config.toml
input = "log_mel"
loss = "softmax"
embed_dim = 128
encoder_norm_position = "pre"
encoder_moe_every = 2
text_encoder_layers = 8
text_encoder_norm_position = "pre"
Rows from block 2 of the audio encoder of a small contrastive audio-text model, named by matrix and row number. Rows with one number belong to one neuron. Each number is 500 + 50 x the weight over its row's rms, rounded and kept within 0 to 999. All counts start at 0. Numbers have three digits each.
Before each neuron's rows are labels from the 100 clips, of 14848, where the neuron reaches its highest value: "responds to" is what is common among them. Only what is clearly more common there than usual is listed. The data: short read English sentences (LibriTTS-R). In brackets: how many of the 100.
# fc1: MLP up (encoder.blocks.2.mlp.fc1.weight, 1280x320), inputs 0-159
# fc2: MLP down (encoder.blocks.2.mlp.fc2.weight, 320x1280, transposed), outputs 0-159

responds to: voice: male (95)
fc1.81:513469541585410476541417565478518496414479472508554499503521465474482512545506619479522418509518498400626484387488510466430432539439486516576560560486511499515480569462506525419427549499520501525476506579575532435500633524453540456551384548544460452456406453547508516445571491410421497463511509573447554464579482600536465536492523527578485511460550511529499411546473475542561470554456566491500406453517452535459454477573493619505500418512543492464473382503455513577407500479470532
fc2.81:432561488515491568493397529562516539511465558423508480502456497397532521551526538475584496534411597564563491525450515571535489487473496545397494524602564466493480505398525473499528521463511519497517528497454475510530498449547550466480533514502489549521513490567568549518574462493446561523577504433471520414514490561459435393502560514531569502543519494472541524494595486511487502506510531519486562490490499523491418452590303537461558493521479480545444462531500516432506502424399522

responds to: voice: male (81); the word "of" (34)
fc1.285:578424469477588488564467538549430562495519557479566497497428442481434500412484517539469472453489577525514429413440463527504463490453473503407526508487530539610465488470465513567434547601595475527398614593525418404422500502492487445548483590510521500531523583581475520452481481458541515436559500516538466587535456587462493473499531549545498447447496546451394512475495489487435506505424591441510453545590534512415525451550468552506457423476535385517446430466467466540457540395456568
fc2.285:528575446444569549480350473504480459532524529475517434456517542419502432511531444462484566521443530604542489578470498533468540446551464466545519567469419399466460492416559394516475513419525505491509531539490549521496506475474452493423472450541514500483476450547649510523522488460462528475475503477510498490504471530533544462474507450499490436523559497438441493472538473430512512437576532497485476470483543536450445509563244518491420557545537412513446546580436514540416503432537562

responds to: voice: female (84)
fc1.325:502417524513461473441450472520528531446517490504653557421584545535475505476486523533482549481477429498475430437504569490433521548494542532491562504564486430465539486416518419528535468553471474541534570517577510497478464492527569548477489558545532472527555629527450462522559535451413465505493506424536505435544515629480506487505460498508491495510545524523562469497481396464451485518427490552400456415534494516491454511535572506548469523382541465487546433507538541583445523479481540
fc2.325:564564518391428578543501506501499569554488487453483478408492533497446553587557521545502489438463529453465512547503537429442428580566534552469495519402464480430574435495450506566372513598521510454565468543469485451520496456465492567498541650455563477417483503478507460460462509463414544548472404508546526517433508551525467497534535481509456512469532459553559509514524544533486453401501500522550553445436499560471489552465719538497581454470497454445490491491514499365552523492566545

responds to: voice: female (91)
fc1.576:600500451434531402529517521505523510534492507413541455477498568456457480542464498502485512468521544373451443381450458469504534488525437484572532588530577458522552533454544525553528513501517369514474535551579440536502546506526511497457367459523472470532466507595538507436530548490449513505500431463414567416579430495458459514474525504486472542543472611479493381580511451470439595534464523464369521552530491562514448510463474551563470514387438505488472468476470515513464521503531556
fc2.576:478527519522535557519509508477478550553468538475488545540478511544455492386461441419458508511513450556562535470557498577532464554558496528465490479354503480503594494461461491517472528509525406517458450452522471554529528486501602433482528523502409530420478561480526456506479509530438529515486531474475477550524478473489524510592522470518504579468503515480589526492473614541444434549473502445456498465429495476481572372466802537527459498574601536551471511540503510499547597523535562

responds to: voice: female (84); the word "i" (40)
fc1.122:422501441561526491524569546487520536479544424499572493519445457531512539470473513509486481496404447411431503525567482554556558438526438470414523577451564449501512429446473523493510436460441407427572519522556480501507565530539471561429556492365498460636488516557513478521513523465532425467500425510536524505488536592413517542558496511472487535492562516585472484492524399482504576550441543620498591480485537466435529457547488448460594452467417543515474479506486389379457510528455483
fc2.122:566429483494421475541482519483571447567619549494512442495483490530500562506477457519441435521491509498427516452416554615499549484489441503495508512466494591573520561518456504499533462517431537539622573536483569531431568499521452437625509470529564531588552536509588492436544499526593497511464503527504457547503495453535476524527504451512474490541493442454527457518454566456469520453425576463500547503447401457502476454501734533491423493537464490515510515493431457395606601480434537

responds to: voice: female (83); the word "the" (62)
fc1.491:538396532473560483580490517438470438491462483499692527517577462516456434461578523540514496464554521511415449495477451398492469484420519378557566529537528478492494519476536493410506466543565487474553535501549535515535529523446538474561508503518487472471386473499502514516533522419472428430470512599503443494532414501513474496504450642513585448460499440484421466465500575534529525575392495449496417452436445464520448514556540475524556435377453520562587457589507494563469484489477450
fc2.491:535459523545561529453490438430523476523479471446483542533523554480465462366512494476456542498525504564566520553664509525601431437614606518519403472461472494384537477467503462468520498428483558582428492529598507503522441498551471483505527551459471509614496565473443453515520445526525589531503492498452472472493495456588557359495546446489450540475506424501411449470462522525422448512501547566463432427577496446533521471485730552476572521455583513484482437523524489604554584491579513

responds to: voice: female (90)
fc1.380:463390587510546400521467500502523483543536386597508580501514494508549428453510570507512454438441512495488424486462471456469412512423515507547522545576499514479491557483450558447528481571496500466486470518569467450457546491500468505463431475527505448519490508562493550586563494494422445493534600601510435517475490492593575509523480503425468460569535579513490443469500614447459496518549506404443468525491443489502452478502568444503600430467510514545515469574533443665525424520499514
fc2.380:485538540484534475503483540529519439461515569601402468489494511486555586517528505518505488513569492431411482510588536547502588514500489466388385512504433470486425457528529538473560525517451504540523539504557528421508388473541429553506482407477460481559507534506511497488475466467528470528483499381494537526499573432542530488458464375410505589588468487458518564520419453493511528562548439469537503574506599482481541481456492578494510475445502459512420587460458459462499442552503449

responds to: voice: female (91); the word "me" (25)
fc1.539:503415459483645429505471555521515456492515526445614626488504512469484468519468475515538445545449576478614521473431502422473430586445438582458471454569564485462432471527434481505526533493497528396565528525557578480534492501587514473514486473584466473459516479509412451494503394439497559403510534502513443513503495500547580551451392563451457459496575535542492575493445496504406511530469471529468499507552554492567542513438494477540529477435545488512594506505442560531492433601499511
fc2.539:469473534541498457470407522512486493572478497479555501443544458435479460485450504572518459575543521477510490531473467512546493549543446434544452462661467423523501448535542471446545560484500474452494480515475527483509478487601457555571537453602562429419477466550405530476447499421482455348498513453449606510491518431580572555467547365506481530565465621461594514431449441428498577452510464448435451486448549563468621473452575417469534512481590511496473456490475535492510559574534568